From a checkpoint of a small sound classifier.
Training: muon at rate 0.0072, 9100 steps, batches of 256, held-out accuracy 99%.
Rows from block 2 of a small sound classifier, named by matrix and row number. Rows with one number belong to one neuron. Each number is 128 + 24 x the weight over its row's rms, rounded and kept within 0 to 255. All counts start at 0. Numbers have three digits each.
Before each neuron's rows are labels from the 100 clips, of 14848, where the neuron reaches its highest value: "responds to" is what is common among them. Only what is clearly more common there than usual is listed. The data: read English sentences (LibriTTS-R).
# fc1: MLP up (model.blocks.2.mlp.fc1.weight, 1024x256), inputs 0-63
# fc2: MLP down (model.blocks.2.mlp.fc2.weight, 256x1024, transposed), outputs 0-63

responds to: voice: female
fc1.300:136155160123112159109119133105127109130120133164057111102112142124097146149132120172107157109164150155146098122111118141124113095189135130121113141165168110144104125144142117090146160093137129
fc2.300:101144147128121138101111138158143152160112151168137135128103152137104136174175160174110160120140099137124090144147118145100124128089180147133148130114091139145095170111154114135159160121123097

responds to: voice: male
fc1.501:141113125136148135181127157133141146118135110109123163132110091116183075179123132136141127128123171116106150129105151132131136129114141138113074145111089175129148109126095151157130127122125102
fc2.501:111157132158068128107149140124096118120132121137144141089117158106116081112130155147098122105138124144129147145090130091162166129171154080101107148097116101134144114148093146163130087138121135

responds to: voice: male
fc1.510:149136136124165109127128116080109141107164133170166104138104166113134140156159081108137108145117121089130133119178104124140105084117148140134112164197103142118143080125165116111150157087111140
fc2.510:114093161128130131118145135145125116128125085113113119110065125106183156115123109122133131117141087118127126162144130144136158135146136144133137110138146119094108156130124149169130150113125125

responds to: voice: female
fc1.426:147131172130145135086138134139121107119156139110133137165116121138107167163143116066124104103123156094156140104149150077154113134152108141149159125101126108126127136105134143104181124123111141
fc2.426:085126124107094134182132117120130145124101139134118136115092147129188084156131126142130100107131109112099078126114074128161100090142091169106121094102118119141165120112118108089164094142146101

responds to: voice: male
fc1.342:147140113144181099153138129165061151094137134131177115150106153106130068099178157129102102113164141126149160118137111102123104115096103097171097104126115164125139152131128131139110120126119159
fc2.342:132111140116145115179128128127138153141141084122099110128156098127125124110129111144107136082150125105110149135156193083136156100148134156142125115102168107154149104112130135111112083129148093

responds to: voice: female; the word "i"
fc1.528:140141138091127171158135136142141130105148109137116120133093165119142163129110133140117158111151136112103190102120153148124123135167139111133089093115133119137078102110108127132161151142103099
fc2.528:119137124156151101145152146125102119168141103188134109150125140117106119111141113128122131088105098107134137129132151117088126131106161168143127138141081125131152132141154108154143111097092133

responds to: voice: female
fc1.60:113111180170136144086140080143132128130110154091057107129108069157141132108112146102149136128147113131098185083120137121132104134146170131144108166136137100123084167120127119138095145146131101
fc2.60:113145124094111116160124128164155190158103128121133140112109132128121115177162148109139130118122124147117109115200083156118125128098178179114167121149090143096141096093183099116105115115153146

responds to: voice: female
fc1.672:164129131145102105113109143098124142125116159109143142108135095177111118076153106155119102127177143114127135090098160115101122104100141155118113075138141129144136102138103091173172160123159071
fc2.672:156132122112063136106138109130125096157113138120120094155099111151118123140154073103125162115166170123116146115153125154090098136101139101154122107104143107110088150115148152124119145133150110

responds to: voice: female
fc1.37:127154108112154066119158080124134121098165128121130128151098119132160109073153052072130095135127118149151141165130132102121089137126142152156141123121086110155104111106131140133138113112110096
fc2.37:113176132159137154113086151158106121135120138124154133162102152147130118130146120183163083138122122144099097101141121106111190152163181139171171123130086111143154120112124122154118083105139142

responds to: voice: female
fc1.556:160189142132163138106106105194117120119145130128112147122110129122161093134137139148093079104176124142123166127107159110103110101158113141145172158132118118132119152099119172146108164132129149
fc2.556:126137108127142080147115135146145125138126112136140121095117130158121138172132144108149171125129137116086083163158133069150146113149134149144138164129125118135151103104117084125141120115165171

responds to: voice: male
fc1.562:130128129140108143099173164144114143129115113120112127142135175088109102112143127127098147093077134098141087137117096135148169157120152173109102094165114138114073107103092114182111124086098117
fc2.562:128141120150117098136071135148136095132132093165146096084162126145099109133129098127131150080128099098142130122138166102117138165151124111089116149120111108107113107129116107117087109159125126

responds to: voice: male
fc1.609:138155126115112122117123157159102090131101123109117130115109084112090132073126143090101124140111114108120139129124136143109110150097105121150114160118145183121130153116133124116078143137097158
fc2.609:105141111133161144110142133140091132133102151118111153121144123138126100135166103141118147113154068108117129166134085118131108145105172154135123118107177122145128125099143114139154094107151145

responds to: voice: male
fc1.721:122118135121141133156132136169119125143129136161119112111128158102106150098124124154128126125129164121064151153127165146154150168186107133147118139086144123126125128130091117091150118185127158
fc2.721:159171146124176135089158102143105155140124145099169144088098157096070103159116134093132109150140117132164111145145078122133142121152133148100143126142155153096163125133117122114112174150097159

responds to: voice: male
fc1.748:157120132162095169116142105106106160144127132142147124153100101151154169131091089126099133094161136107155155115108139151135134131096134121065154100129159091116148117129122136161141128067143128
fc2.748:129097090101103163129132152115150148157147104160159122076126112142099123144099160130149091120138088126121118141137104158123104158139091120154128119109124127145142163097153133093163122133101135

responds to: voice: male
fc1.657:143162115144148117123149120145152107132108110114122123163112101163117188133141192142119070162091179138097118132135110101154105167109133091125120145089120137130119084089122130134158155123119100
fc2.657:145122143100149134161167139123100148083155134117094133134090148144120134120125107102125107108126140136072141074114160160066113114138129090102110121163177170108115132113126108134177103139108098

responds to: voice: female
fc1.271:171129110135135127081113140148141109122176117154119140131145110125119133173133126123146128128146108139159103114163166137121094092117103151128144089127141110095154115128121162136148146180124121
fc2.271:112102134132159082143092151124143152128132123125087189156101097124130096131094156122110125120167184113129141129135117112115166147138132157119149124096114099138159116115093106089186071161131104

responds to: voice: female
fc1.168:120116179141108145124112141190120135081091157164090075138125128096133148162127149151158123133115096085125141121120149118147136133148123122131118107087132152126161153110142110131107126134140107
fc2.168:135130157164150137140150132101109122156105125137168126107119141102143130125123142141144169128145117138162135112157134091050127090139142106132112125152110140121165123140119123141106139133137108

responds to: voice: male
fc1.514:150088137157100092108136135103152117115128122069119113135141091080157166085121120088148113112182116137142112150151168139138124130082151105091134155136168095124115180175174133160113166090104186
fc2.514:122095120132114144127123132161096114085126133138115154147110099106113133150140178150101116092138098121113127095161137125160107150126116105189132088138109142149155142095119133115078125094112081

responds to: voice: female
fc1.45:142085161110137134114090127109086150130144149112053125170089114151146163107099109124085108129120126110132148131108161113117114158143136118143141125152104152103132125124151106118139142112074124
fc2.45:100151151130121127153150112108109127155109145084089068121121120142154085109147132104158104099108122137141180130139127159066106137059091143110136155149096143098163105132149087106092129117148127

responds to: voice: female
fc1.767:155131131126117071080121126161118094066123144175097108166140121122129144137127175163133105089134147100141131126120142156110105097152118116155130134099168151150132128082131136146144117114078103
fc2.767:152127136142124137109098134130087096146144108137124143110104141140144149134132067133102118120102135131087108127181142138111079124100136110128095119148098121104092123091104121115131121093182143

responds to: voice: female
fc1.714:094124130143124151109102099084137164124126134091109169110096092152159132154098110101142149166130145104102151153105094117138132111106144119151146116131154091169168104147125121133163138180150162
fc2.714:089163119129132130117130186127135107160119122120161118151111157128112088151151122125121166139091121152112157110125118119131147109115136131102115162108089109120174196158109162128146142187121086

responds to: voice: female
fc1.5:118126085106137108129107113138119137108174132128049118120121150131114110177125151107132105149116124098125104174079111080144129164167123156108151102165134132142102112157152162116073137124145094
fc2.5:134080186125092111090130111122095099117160125110110102119130163119123086125149163164102145161127150118141120116130115137135123099119120112148147143117123096134154125106129121109088088117130151

responds to: voice: female
fc1.136:139145122107116129089126100056132116113108173148095120170150084142148164149120113142173131158120131092110123107165130117106097150144175160137056147119073128109121163147105111151147103118175149
fc2.136:148117152139092112133077156143142173147108109126126119137130132132144118125148158115114104174064120144130100119138119158143149123101124140173134107069102107114150100163200124107101107122157137

responds to: voice: female
fc1.182:128114144139124127154141079194159110160099133120114144158169094135097090142137142117143149101137115146107134148113131151111108139121151138158134190123123146114087152131083142090135127093137145
fc2.182:077083104139129142121074104124157141110150109108134110111128114110085122157136121103177171135106162126148149077083131131180128133156164128160127116144107142189139115097119056112071096099127122

responds to: voice: female
fc1.393:131129136137117142104123137102134168169113164115135136120125068146115115098130089133115176135142196136093138112125162145116147118160110143111143120160117127155143167136148114102150105115131123
fc2.393:131147105087127130168101153126141092141162121113139126088122191165090149133117113156130118112127144121147127193126166114111123158133098157119143113136110079132142132110123116120118163181127094

responds to: voice: male
fc1.233:141134136123149154121075140126174116120113154144160145097155146139171157123182070131159153112110149111121133116150148120138094137157112153136137174132140082136133136106124106114149120098141146
fc2.233:097181155148144118173125123139157150105094129148122133139101170092130088141112138149130082074134158117099145098118113081124111131100153132141096140104118135152099144092119087126127121083175085

responds to: voice: female
fc1.491:187116136141156119120135108123165186102103092142128145139122136113158134125126089102112153152100143087093098119133122058113119119177207140138137131131157150101140109147147131122050142140105118
fc2.491:127104113151162105131122119124076112134111092144133110085147057169114117123144141139131140146077143131154128137178107150131099100133123124157135130107134128087114160154145150138140153151162076

responds to: voice: male
fc1.134:124114188092175165151126114165097129098137101120183134122153128097149096125156172125124121171104149109128138139123119108123154075088114095163143190112086139148127083139146153125177143163151150
fc2.134:112107138169137110141149133122149150148119094128106112127098121122112194100116113200106151098151124136108162106098149124124156106093118167131139098106128111106087163129124149168137174097122169

responds to: voice: male
fc1.756:149107118121120143148105125108204135108136110121109117170134122088125130106089167134184140109122124125159163116152119149132159145116093093120121107091138162151115112151094115120142102114142136
fc2.756:117115119134124131146134161107118090119140072120129070164125177122111123152136077081185113127138109146101156148124174147138134122127124133150133155122122101149185120089119133103138072168088153

responds to: voice: female
fc1.254:127137096145117119127143127158158090127157108129096123107160153112133127097152149101091150111129159126140102166117123170126141150110101109160157071131147106176126187150108091132104137142135138
fc2.254:134101123110131133139126160167128121099130110098168082109137130130128103113097166163072136143124112126165122159124100143151116125147142128113156162168175145096104104142169134155109112135127158

responds to: voice: female
fc1.345:150136131088136096100119101158116091136103141130100128136164145112116167106083140102104154114099150103104147156139104115144124141122164082113116095090148133109128092110142145141130145146148110
fc2.345:128140105148104119102127118127152120112090122118158165099135135139132090169157120114092109135163137131120069145150149108133104108112123137115114153167124124109135147122108109093123097151140103

responds to: voice: female
fc1.55:125137113105111131142124094160114130101110133107143148155153123177125151148118100147137147100179131089141129126125094162131120128134123134157122104103121095109138132190092120153097135150157165
fc2.55:145142145129113143086100119103118138133184110123136129133126113109132151124121122114145142141101159124093154140123118109095129089133113155118122145151168121132125090155121167138074123097148114

responds to: voice: male
fc1.317:109177133091177089111092138114154113164138117171126142078098179148171148170140136146088146101124149116129124112166136137148146104142119161120138119099114157141132109076120081139125083089167110
fc2.317:166122157112132101091182150140115127130114117092135113148132148140141089136107081136149082146135104130175136143160145132125140142092137132151139114099110070084144108142069129138133111057142123

responds to: voice: female
fc1.632:106150089169124114157102143162138137130164126123112108116112200119162142119149127145112084094128115125163104108133102119109095157154106120160133120111126141113124162104080100124131113126113107
fc2.632:123104151121167113151133136161168134106104147132144145205106117096076094090138120137125095144153094114102123093116128091135140125159137110139137080107132161159107101109101115139124157116146143

responds to: voice: female
fc1.636:115114090107095119124142107163169111137085156149099119142121134149124124150116156145111189163150117104118145167146117164109117154109109170097154118123154089131146131119153154131127106108113098
fc2.636:173154117176099144141149124149133145088145101097140116121074107122080115078102117140118142125084124110087122123165090131135154109124101098152112144130160141111117126115131163119085143134180097

responds to: voice: female
fc1.647:126138101106144159138155161122099141105123123149126124116107138106128103100154186153118125105163148107146155190067139158117168154112128135113103089132172113129135112098124076103125136149158150
fc2.647:120122156139137106093096101130133130117105149122100129126164127114125146112119120135131100156169106142086161157088126131154137125134118116085091117163096120116139100167142131105175158121101162

responds to: voice: female
fc1.655:142152135120113125199067112117117137179101100080145137141120145115132090127129143088106156102125144120122135108148109111089121164137145124172114116106172111137100108137118132151170119175156130
fc2.655:124140138160129153148116135123155083115115124079156110143135137118100117149107103133116123187095094156135108090119165127144113126080134136144102135114147157130110166142122116158142117139113123

responds to: voice: male
fc1.112:150149121104156156149119121127154120155136130120126102117120155137143134104088137144103150173136156107111117066115105129127124166121144137130120132117129154141133080132149106113129121155090122
fc2.112:160106133128134120135157127133141132138114140130121123097113137170111102138140125091111099141120120121106100159123169134110144098115083130124142116097121166081156150138098123119151117105140147

responds to: voice: male
fc1.692:130135095171147146137112095133090148171102106141125125150118157125131127164141106116141148112125131123090147139124124100080090091103106127123135117104108164128144132109119115099138138166159144
fc2.692:158172139119180150139129134119151143156109109155093118140149093086093123116135145101148165112143093113127113124110128145155136104150103135091141145135159143126094133083130119124133097166121140

responds to: voice: male
fc1.541:102123131095101149080086110124093128147148118147132116168102122116106116094096114070081071178116158119096158114130133146132101164091143137133124145083176164127143094149142103111106129097150171
fc2.541:129137131135179137106149126103137124139091160113099084112129143152150135124125141097105131085139116143113144131140131136117210088121138104143138134140153134135150144094094132107105139115140112

responds to: voice: female
fc1.652:155130157174104146113155110116112155113121162123152123129080113106133171149122079142142118140090115106083136113134096111111127105131138161157132125151179128139100152091137141117172136110099136
fc2.652:140120153148120127109107102149136120169106190175194118080096156114116113151110165146137106094139141153099112126153116151115089152159124116141129125109136130111169135184141082159157163159155162

responds to: voice: female
fc1.41:120178118141161121092123143132119123113119115070101123143128096074118091129150108111128123113131174129154160067149109149123132105139127189140156146131117117110120143140100118141102113180120112
fc2.41:122079110091108151135157133137155100136131124141125110152118125132147166180113165188118136153149117120085124156157077094131118116132105128171137149118104112151125160149089094072083142119128142

responds to: voice: female
fc1.349:129170127164114115088135115116134138125103133166090124141149085117091121085160113151151145102146151108118160124109152173118148116095132115146102110135108141134149159156162137112140127116138121
fc2.349:130135112106057112168156151117140123107130114138122145114135082126119130108143154149119126137101129122104149131094158120144101153088151113153123096127143125130139104142133150140210145126085137

responds to: voice: male
fc1.278:183123156097143138083143141147144137153139130118118155127137174170116124110116141150164146114132136109120131110141137143095152169122135179111172126178130141114116128138144123115132183131125120
fc2.278:094162145145105125131128129110140136151077150121137078126138177116092127062143133155120152126141137144131166124129130153091068121130163091089106137094123188158132133079130128147128136142104125

responds to: voice: female
fc1.429:127115172134143156133161155101143136096106100131167144141104130146121095166140120105131093092136156119153127118166121127113096157092097106143119137119114135071166089119154134130118181148137163
fc2.429:121132085140131122157132130086152092112122095100110110180080122107127098108105133170132125110107151108164162173164133165171159115130123155139109139159096134116136149116105131129149154121113137

responds to: voice: female
fc1.48:124132091101088137127083150120107137148169075150131107103150071146113106126120085145118144094146095130142095122116125162126117134133132138108162149120104109119151121153141098125129143114147183
fc2.48:104095075068095134083111101164082133142148136110116117122113122108119097149158104155085104106125137137130121133088118178110115110102137116111109138136119183118143153162093115162138072128133142

responds to: voice: male
fc1.207:095131112117174115138155133128156102137147162139119155118150145121128141114096143153098102108150100131135123146140097140160149151115154121132153111120147100145129153126142130128120164133124137
fc2.207:124107169103128103149124119142153110064154131112111139110147137182147124142142114128126128135148124125126079108135197162115139117160109115139115116131161123138082133095148067112147167138117123

responds to: voice: male
fc1.532:201148115162154144165090131104125100081122158126166105154125106128138110109159099128135101132126121106103144145127084085130139140133089089135130157120116133114126118119159146094143126129125118
fc2.532:160182150141132139151136131135127143169128107142087114117159157099129090122119077130126106150077139111094121143148121106120160123154129112132157115141151126149128115086153139089144095116136178

responds to: voice: female
fc1.174:162160135167108115110130138144143142097128092115103108114137139109115112143113113083118155143113185094130084150087123104131109141129149105108140117093086102144084112144142120113089144112131111
fc2.174:147110099100140134150102141122121126166119121161105134152162140123088176144082159130148153099141129123093088098149138124112151128124128100141133091113131134171134130133124117135121105106118119

responds to: voice: female
fc1.22:121119123111140108065120139129118091148131166162086141135177123148107101155125174120116115111149110160130089101090116125106109199117146137112126154151112112107120142090130117131140128167159159
fc2.22:152132127167142118084118128102139088128108116147150126133138168139115112138169122122155135136160102126146115137132155159158131105158155116126118133099126110167137164134117134158119116100128153

responds to: voice: male
fc1.428:107140096101149119117116148135121142106170150133091149122130147098138109123113159089127130128102151113107079096137155137117147116145127157131076174137134153133127109108154063106113150092149138
fc2.428:160155105125111119171133079113136144120091119142113154212115124094166103124153142107129119110123111099162121122122136103121122132150138097149110141119111133132104137159116107119096140092183109

responds to: voice: female
fc1.294:175149156115148117116169135101139099147157155150128093086159109103106154195163095104106133180138102116113144095131136109108146141112076112162132128132141128151130149148118110110124144145116128
fc2.294:122071159139141104103114146151123104128135124136129147148127097131142136077071125131065123161123122130145167136152108120146138141152114123092116098113098127110112128133138157117131158132148113

responds to: voice: female
fc1.668:120113107108136093118136096139137143137160086141099116121155107148126089169124082079120174159139146108166122149151187120123128134134140150124151154137119080141121166113131080136109149123165136
fc2.668:058176113118084102096136093141141073143096147167093122126121121117136149117127114096151156120162148113102105146088076111103146110137129106131123119105089126134146133085174145146135129157109125

responds to: voice: female
fc1.405:101085134120131107141094104150126122135100099118120125111103148124164151146151124159054111146161117145119150116081119103090116156149166132130152086107175140100071100137100149107166156138132159
fc2.405:090118142172117150103135140159120140121130112106135128072155187130138102155139132136078133088126132117149109105115117110175070083114113149093081096139121120148139181139166129190109126133117111

responds to: voice: female
fc1.716:112151118158128145085139054163130187136111122097115183105142109143102100091110138118078144086107093161156126140156115098084126125101133144140155129138123078129129121152139168146154107137110150
fc2.716:130113098075132113071124094111142110108116134138122119152124127141128156157123134117175140121088134129146161139171129119159104155129078111102113143076139096148130130123103110115127147091098118

responds to: voice: female; the word "you"
fc1.290:100110113104132139164153152102135111104136118159077144158089079132127139116161175143153130112091114102164106149105139136124159150115146139088093110112120134160078172132158094118134163109156080
fc2.290:138151157109119186136127133087133136112168148105117147129164103178132119117117123154119126121171139095040100110096157121148116116126132118140096126137109083108131134138155098039158122124100095

responds to: voice: female
fc1.211:069162108096118128105109145132106145121136108143123173129162148107150173101097132063135071119124107112167161151122100098153150197085145129150133139106151080130132131164162142122108132110093122
fc2.211:140140124092139124057158131112112146101107159145129053143107115130154120135127147136145151142173125149128162141131122138118104127113154121133130186156094151091159121142103129111123127119076125

responds to: voice: male
fc1.82:130123154127128100096119130162175120130178146150146124091112127083084089141116141156132141109125156131100117142129143165120116148134157121132129125154136136128173137145135122107139155148165134
fc2.82:083109111156140131143165162134179149118107118117154124083122089093143106090144143142123139148108125145141102148116150148168145133114089127095113104080148161144150126085113141152176160127116121

responds to: voice: female
fc1.681:094088119133116109139137110166141115106129119167105154140159121153124106108176135144127146112098166126125128124134127125154119143149113136135175114162123117130118135160161126130157127144142107
fc2.681:165128077129110125112130115106114148132178105129137133112126165108084111101103139112102104133121108137082134101123126133142102094128121081143150067147168112141164116131139141108110085186134094

responds to: voice: female
fc1.239:147134120092155127143137142153121094122104124099126061147140127116152113162141100117115152122197098110097138117116095123148108117131093137151143151126124098154115096142147074152100140154145109
fc2.239:147130167177116117136132134123138131100137152093162129157166129144146153099124135160091178130136098139144135131109164129075110113152155129167158145124102097109134119104110143109135118108104140

responds to: voice: female
fc1.199:154107148147137116099132134150097105155121203171113114134118100132196128133130112134091121127131108105153137092162165146128116114160155121164143138098097146140113103101119106113124149138150104
fc2.199:132075122095143092122117127119139139155092107189113142164109101144148115106185087146149110134140142119120107148141141111165130107073143125146108136126129121138143176089128126092149110110153123

responds to: voice: female
fc1.552:137129126116139120117104111131095099122187171127164096111107160103151128147142145125168062122142099115122137124151130123140115132092152135143115151156139132117145111109118139130108124108154088
fc2.552:109120138120091138135156137119121111163140114095161113176136135154138115123076120117150147130095150099117103110116131125145094131101138160092128166120130145144134157153128106159083122149108146

responds to: voice: male
fc1.245:099103108101140143125121126129129166165156141099140120136127153133113112121115155099102137144122119115086123106146171111162094121101105147091128138148165095105128123126112149132113154106122153
fc2.245:116119109136111169155157080120120138163097142115188164094130141096112140136118141068109132143127133125100103119077131123187146111080130084153120127140111060124173142120115130111135132106141141

responds to: voice: female
fc1.1:124148122125123115165117176090148126130106104146098117113123123145135140130138142093125066142170145114115118094151118097138088150179109155159169145143110118191169141134077137122117162129131118
fc2.1:097135152115116124103115140093119141199119119146117153182152127131173140138142130142105115161171129116160158124144134171146140106078155153108138133064105150117167120101129106173133146133121108

responds to: voice: female
fc1.649:172142115139156135149125116131110126194121103125119150100147142114137105132135114155124149100148166148123137181126080144137128130150129082166145107070102132130088151091140129134119118131144155
fc2.649:111150082127131118149126122110139127159122142173109160113118135161079120114164122122158130075145153153078139144145127109123116104100131109179115090158092157144123120151098114132117128168161145

responds to: voice: male
fc1.382:158144132132122131107105107163165132095156136158119116103097083174096080136097168142084086087150143088111153126154125130140109122135114123124126161153163084120152150132116125094106149181092161
fc2.382:140088104121095122144093137139133138132142103153115114123145090158107125139122128043130120105127130127109121164130173112125081132110117139141108138058139091162112154115096066131149090133136111

responds to: voice: male
fc1.656:125130162148080112159093160128129111168114147155175092126128140128172121160093088114090141148129116126133140099123118104141160146127162126156117136163123132145162114146110138127069134158140123
fc2.656:115082107144118124169123110074107105146083113084167147133122091114090134152127160144126114140112127133107091185148141077123153134129093136125159120135139136090165132102090144136091184129118106

responds to: voice: female
fc1.539:128149130152088137130129160124122108136114133122091112093107113164134089117109149081111152075147132141116145127168132095188132181128143118136138134159164133148155120165146156142104109147093167
fc2.539:121149117090122138112142112100126122098113162081120149123136140123068121167150147106157116149152138121147117148131093110107133134108124151098146147149090118088107145098109114125147078101070162

responds to: voice: female
fc1.731:164175142130135140109121091128150179158099122103142112113099088139146184113122124137165111154111142117117128120102119060118104118147093162147103150133161111109184125127079159112154127186099151
fc2.731:093132114109143132141109153125137118147137149112122090132154106165126114101184138153143120115129139134113074149142092175128129117141107147136109110102162182105165142137085088155167113171128137

responds to: voice: male
fc1.742:146122126116098097160105135075160134134147142112171089134158130133159133131085102133141104114127163095113159146105116165105132146125120122166110146156132154118115114176131130108115155131070139
fc2.742:131155130144144153131102085167099128105115127128140157096155120095138098157153114136111124155125093117143154143120112101137119115119085095115125136128140139116150171145142167091123148153130159

responds to: voice: female
fc1.119:122111106134135118141149147146136156136157150099134132173118112127152137099135145117123102147088099113128142140108135169159101120114160172181137103096091151154090161108143113123150101130111115
fc2.119:135136153130132130120116145138164081116153144153102147122190092134113133159135135126120126092114144155159136128123159145094170162113113102118136125162089119123147124127092122115138102117108146

responds to: voice: male
fc1.157:093147115136109171169115098096140127111141122107149146181145130113113066153142221135149131098155100162122135094117137109099124114170131118096099098124110163101164128100109142152157150117108071
fc2.157:118154174102150127144134159108135126151105085092097102096134152130135156162112122133143130115115127125130158153116105152079135102107199085145136116133096122134127123172128152128153131125157147

responds to: voice: female
fc1.598:127140096062130111131143151144128101103109133110150097174123111126161104108128072149083147115110134119141152112101122123120167142094095138150108143150123152097109098113122110128125168146133139
fc2.598:135101098096121115131116130150142143112145144112123154139142102108082094148143115143174097145128148129090145096128168110064143108120130116108152155181100142096134074114152137146143124115132103

responds to: voice: male
fc1.633:126132141086099071120130100165156156107094123151136114117102132102098146122157132121166113136162113123143113092119140122128099158150101113150129114139162097142190113070151132116160155117131095
fc2.633:116104105133118104148152172152148163138156159097138129075103149112129156121143108143114105132115103129154152122084142141100116102133159124093130098123120139097192129145162122110159111103141161

responds to: voice: male
fc1.8:110111138099150141149125141171082123137130111128146126140105099169120128150147223130157125104121103141108153142088134111148108128122144104141112155096105116129134141163158106090101128159130110
fc2.8:149121100102101151147116164141124117111158139127141119084156101130139134130118155108161124128153123121114173100120194103129114109072124129083112129128083127175147152114108136110146108129172143

responds to: voice: female
fc1.499:134119133134125157138111168164075158135127149141166141155091131134136142131135138120154139113135114103104112104128122090111133134160093139147128168164157186165142127129187112134167112170148128
fc2.499:119138121138153131142137117118142140139111110105113118095165127134162117141097161113127122122087117124122110095141135125181154162162116130097119158084154112161112107136077135126133150132148198

responds to: voice: female
fc1.270:124118110130124136120112125128111156105099136095176124148086133091116093185077147168122115116127141124145154139155150133120154137102118128099179161154128150119129108139159124159091139137181148
fc2.270:174111168117103163108126096130092128109100119136096135086140152118140129164109129126118111135115131123060114117102158063136153100114109066136117141109151132141112107117131149119121101119114122