{"model": "sound classifier", "n_mels": 40, "mlp_ratio": 4, "num_experts": 4, "expert_mlp_ratio": 1, "experts_per_token": 1, "layers": 10, "kernel_size": 7, "residual_init": "scaled_by_depth", "orthogonalizer": "newton_schulz_5", "grad_clip": 1.0, "batch_size": 256, "lr_schedule": "step"}
Rows from block 5 of a small sound classifier, named by matrix and row number. Rows with one number within an expert belong to one neuron, the router's apart. Each number is 500 + 40 x the weight over its row's rms, rounded and kept within 0 to 999. All counts start at 0. Numbers have three digits each.
Before each expert's rows are labels from the 100 clips, of 14848, where the router gives the expert most weight on average: "responds to" is what is common among them. Only what is clearly more common there than usual is listed. The data: read English sentences (LibriTTS-R). In brackets: how many of the 100, against the usual share in percent.
# router: router (model.blocks.5.mlp.router.weight, 4x256, trained with AdamW), inputs 0-85
# up: expert up (model.blocks.5.mlp.up, 4x256x256), inputs 0-85
# down: expert down (model.blocks.5.mlp.down, 4x256x256, transposed), outputs 0-85

# expert 3
responds to: voice: male (100 vs 47.5)
router.3:453443427523517500475519537507531557491502464528531497516512526502492473475488536506526499496511500510478520499543489491480497402463484480511513436498499510506514497456548536561516479496447541483453545383514535507517463514489487478490518479454639483471505511
up.24:432529509530500526558417516431465474447428458501538490548494482514538449525527564519494520497549523438470488556477555512572491486474450479454493494512494428426505578439493532505445496539502425489419549506452569512494499483537555523564553538487514492510511498
down.24:441523442522482428494486460502490512464467439519444469454486534488557495498472549533455500546538522580467574489607507488452553519490462466503472508546488482477389526501542570511513475528530526491470519515452459504419529473490505459524572481553526519546453496
up.25:481534475469445501527455505485489416489453543477443566512495457555475523505582485499455467470443438490528587464568500556524558403531588509525443501556543544497538520504474494450446465498494522538545542488493478496517408439459473556551432444564485575534480526
down.25:471451461447458530464495505505502495412359514478509558505545435504528478484444509569501459531486488496416514539571443542539529497521509525499530488528484472555477493453473480524526543556509483459495577579479542517506597480482532495512569535488501456479508502
up.26:473466532420457569521571498537449522586477490509511514518538514512527547497516502501500489487492473513488496480554417549517613485469573436471543520572576491491424505495537533552484531509560591469464499423510420510501503517535516492518559437519377511493546463
down.26:462566416494504586513484425480463508454440514524494518509482529562561525509510483495531494499482515447396503485468440495471459534500425434485485520515377539502548512460434506469596493539525493524517510513496590528470458453461507526569510465526488490460491498
up.27:513508485434532460463531611428453537511528515485483521538510494437491493470567533542471516461464463531445492461477473607457501504520491562572478493498546511432527502445467483513481452495458538487450515508486449471494558569457490564502433509497472484509442500
down.27:481464517522523504474497481507499460483495374560522558559510513491461504467461515466475477463510537529540478436478471603380427496558430552504502471515490446526512475478548495451512504516482540572509491536467494517440503459476509557500508517478442495465450491

# expert 2
responds to: voice: male (86 vs 47.5); the word "said" (26 vs 9.4)
router.2:572511545421501433425470372497583539539504501482478512485460496486522416471529473523501509528499519440496540502532488476528522548477465460479494412485491400464538498465533462522462550457505487507537484499470509515545459458495471501435511492570503486511526479
up.24:465507451416545562465482538532524481484511529474531509448456489523480520468539540507499427511521424522521474574614498550519509530437472559515553504477515504494488542467452476491431473514480481529528463461477453518467469463576530481511421452514451482566453521
down.24:567507530513544548547467547532525507513444538480523529476477440542508507506500497477533546519537481506441438512523558532530548515554531490469535490549434482543492498496504487445424491502557520481430460504479524529590399545503460532496534491512469547548537457
up.25:450503530483487471541472491535515433546475504477495528510473411511493497505448478514493541485580449435515448538399484578564464461477509462477554482526447556473531496502542553497448534502496416496441474548456462466565597451621544498467486526540478580551477542
down.25:503548468506584502457497487571541493453607492564521497504515516450554476632525522567567460466460417463474419419495438492492429530553474526454456539515467429450514498526536451472532495578556542446489560516505516490452564432446497651491538538481471565515455532
up.26:491459437469535540551464570482515435439499473435489460448460465544508476495485517528504510536521530510515482497546427517513503498531539462499476457432538517495423502553550472447595505418511542492508433522489488463496509543543545484515497506498497493551472517
down.26:524506652511495477469479512571523474515504494480494544473532558378533489485538495510548472516543471523490535494456458466517474503495589474514481491506494544511510486524546566401418484533542431458418512508513517500558455474456533529497438490505523489529486514
up.27:499478521513526602543436482539528532467515489556531412501432491442453426497438426531522461391553533529472529480562504515519530447560499478500466551492528448446455497503605523524507539485479512512438553533496481522491492522502476475439474475485506549523476500
down.27:463472500490549503517492502519496541472470579494482497454504485511488495582495514525532521512499560551499494492542510436463451515513526505595493476522470511584448518474442486491491502451547508543466454511491575486461511514425550511498471535589529390573517451

# expert 0
responds to: voice: female (100 vs 52.5)
router.0:484507528545468522543532506576433448487502528501500487583489537466493537489512487465458585432495467502528571471461514476447449570537536471519495506503546553515526507519482463501528544513426512516535482559497553452447546444457481493519502514517581506457476460
up.24:466482460525521549515536476445552504458471490519547523585436470481436460500493536471502463539501541442491482558498538604550578554449494485574518554468517457540473506436508509502475497511477499537504450449585480483477506486514448458406444452512446451492494576
down.24:502497490444522480517443479453468509573529400574539503457504562512487482549490485475523543507485504556503543525504522557508623506437519561541531446519505483522547474481551494480558514506440519493532526507437479470546472506495529453402427404559515580577497504
up.25:511500501475501513513491522538487511455530480593494440603467540431500493488534472531564524425475520539509538515474475524522469474519463583504575534530495500533479487463436403505529484502529412481540540399500528493469479483508548527473519500458504590538456559
down.25:422552560535465539474571440488526479443471614577558462467476494485521498512516519518526505527390510451492500489556499493523494504511571530559481515508588487472506495463563570510453571563543446469504540496532540418433503410469558520485413517492497602532529474
up.26:392480489509537504475468501469447535538495516481523513550542453507564536465441505478487432468492492578397540460503490458548500438545508542449523528516405551438512479538525464508508501515514560598448477554525494468549445567540546535458527458532487448435522433
down.26:491602493524527561515497528470501488473550499504498508500502410531564496576460566463532516479444584570600618554474485563535461511385518457534562441536539535512483537486540512473495509485575457462494456492505482534575559425484549488507522508540484520441516506
up.27:468542521422486487507442546418534514518494500509505462508534474503432481473496484528454565500431504447435460537541555505511549515493452507546567511458491450508482460547441559469561511454422515514548455467479509555465519481501497511552524444513492571461518519
down.27:502495569486552461477485499455461526523482530516471460433477501572500483512468506435469496506466533417435482528508488560452455524441533491460436494540485508440439458555547551488463512545429525475507468523565508592518553498511509543523521518505510622533479501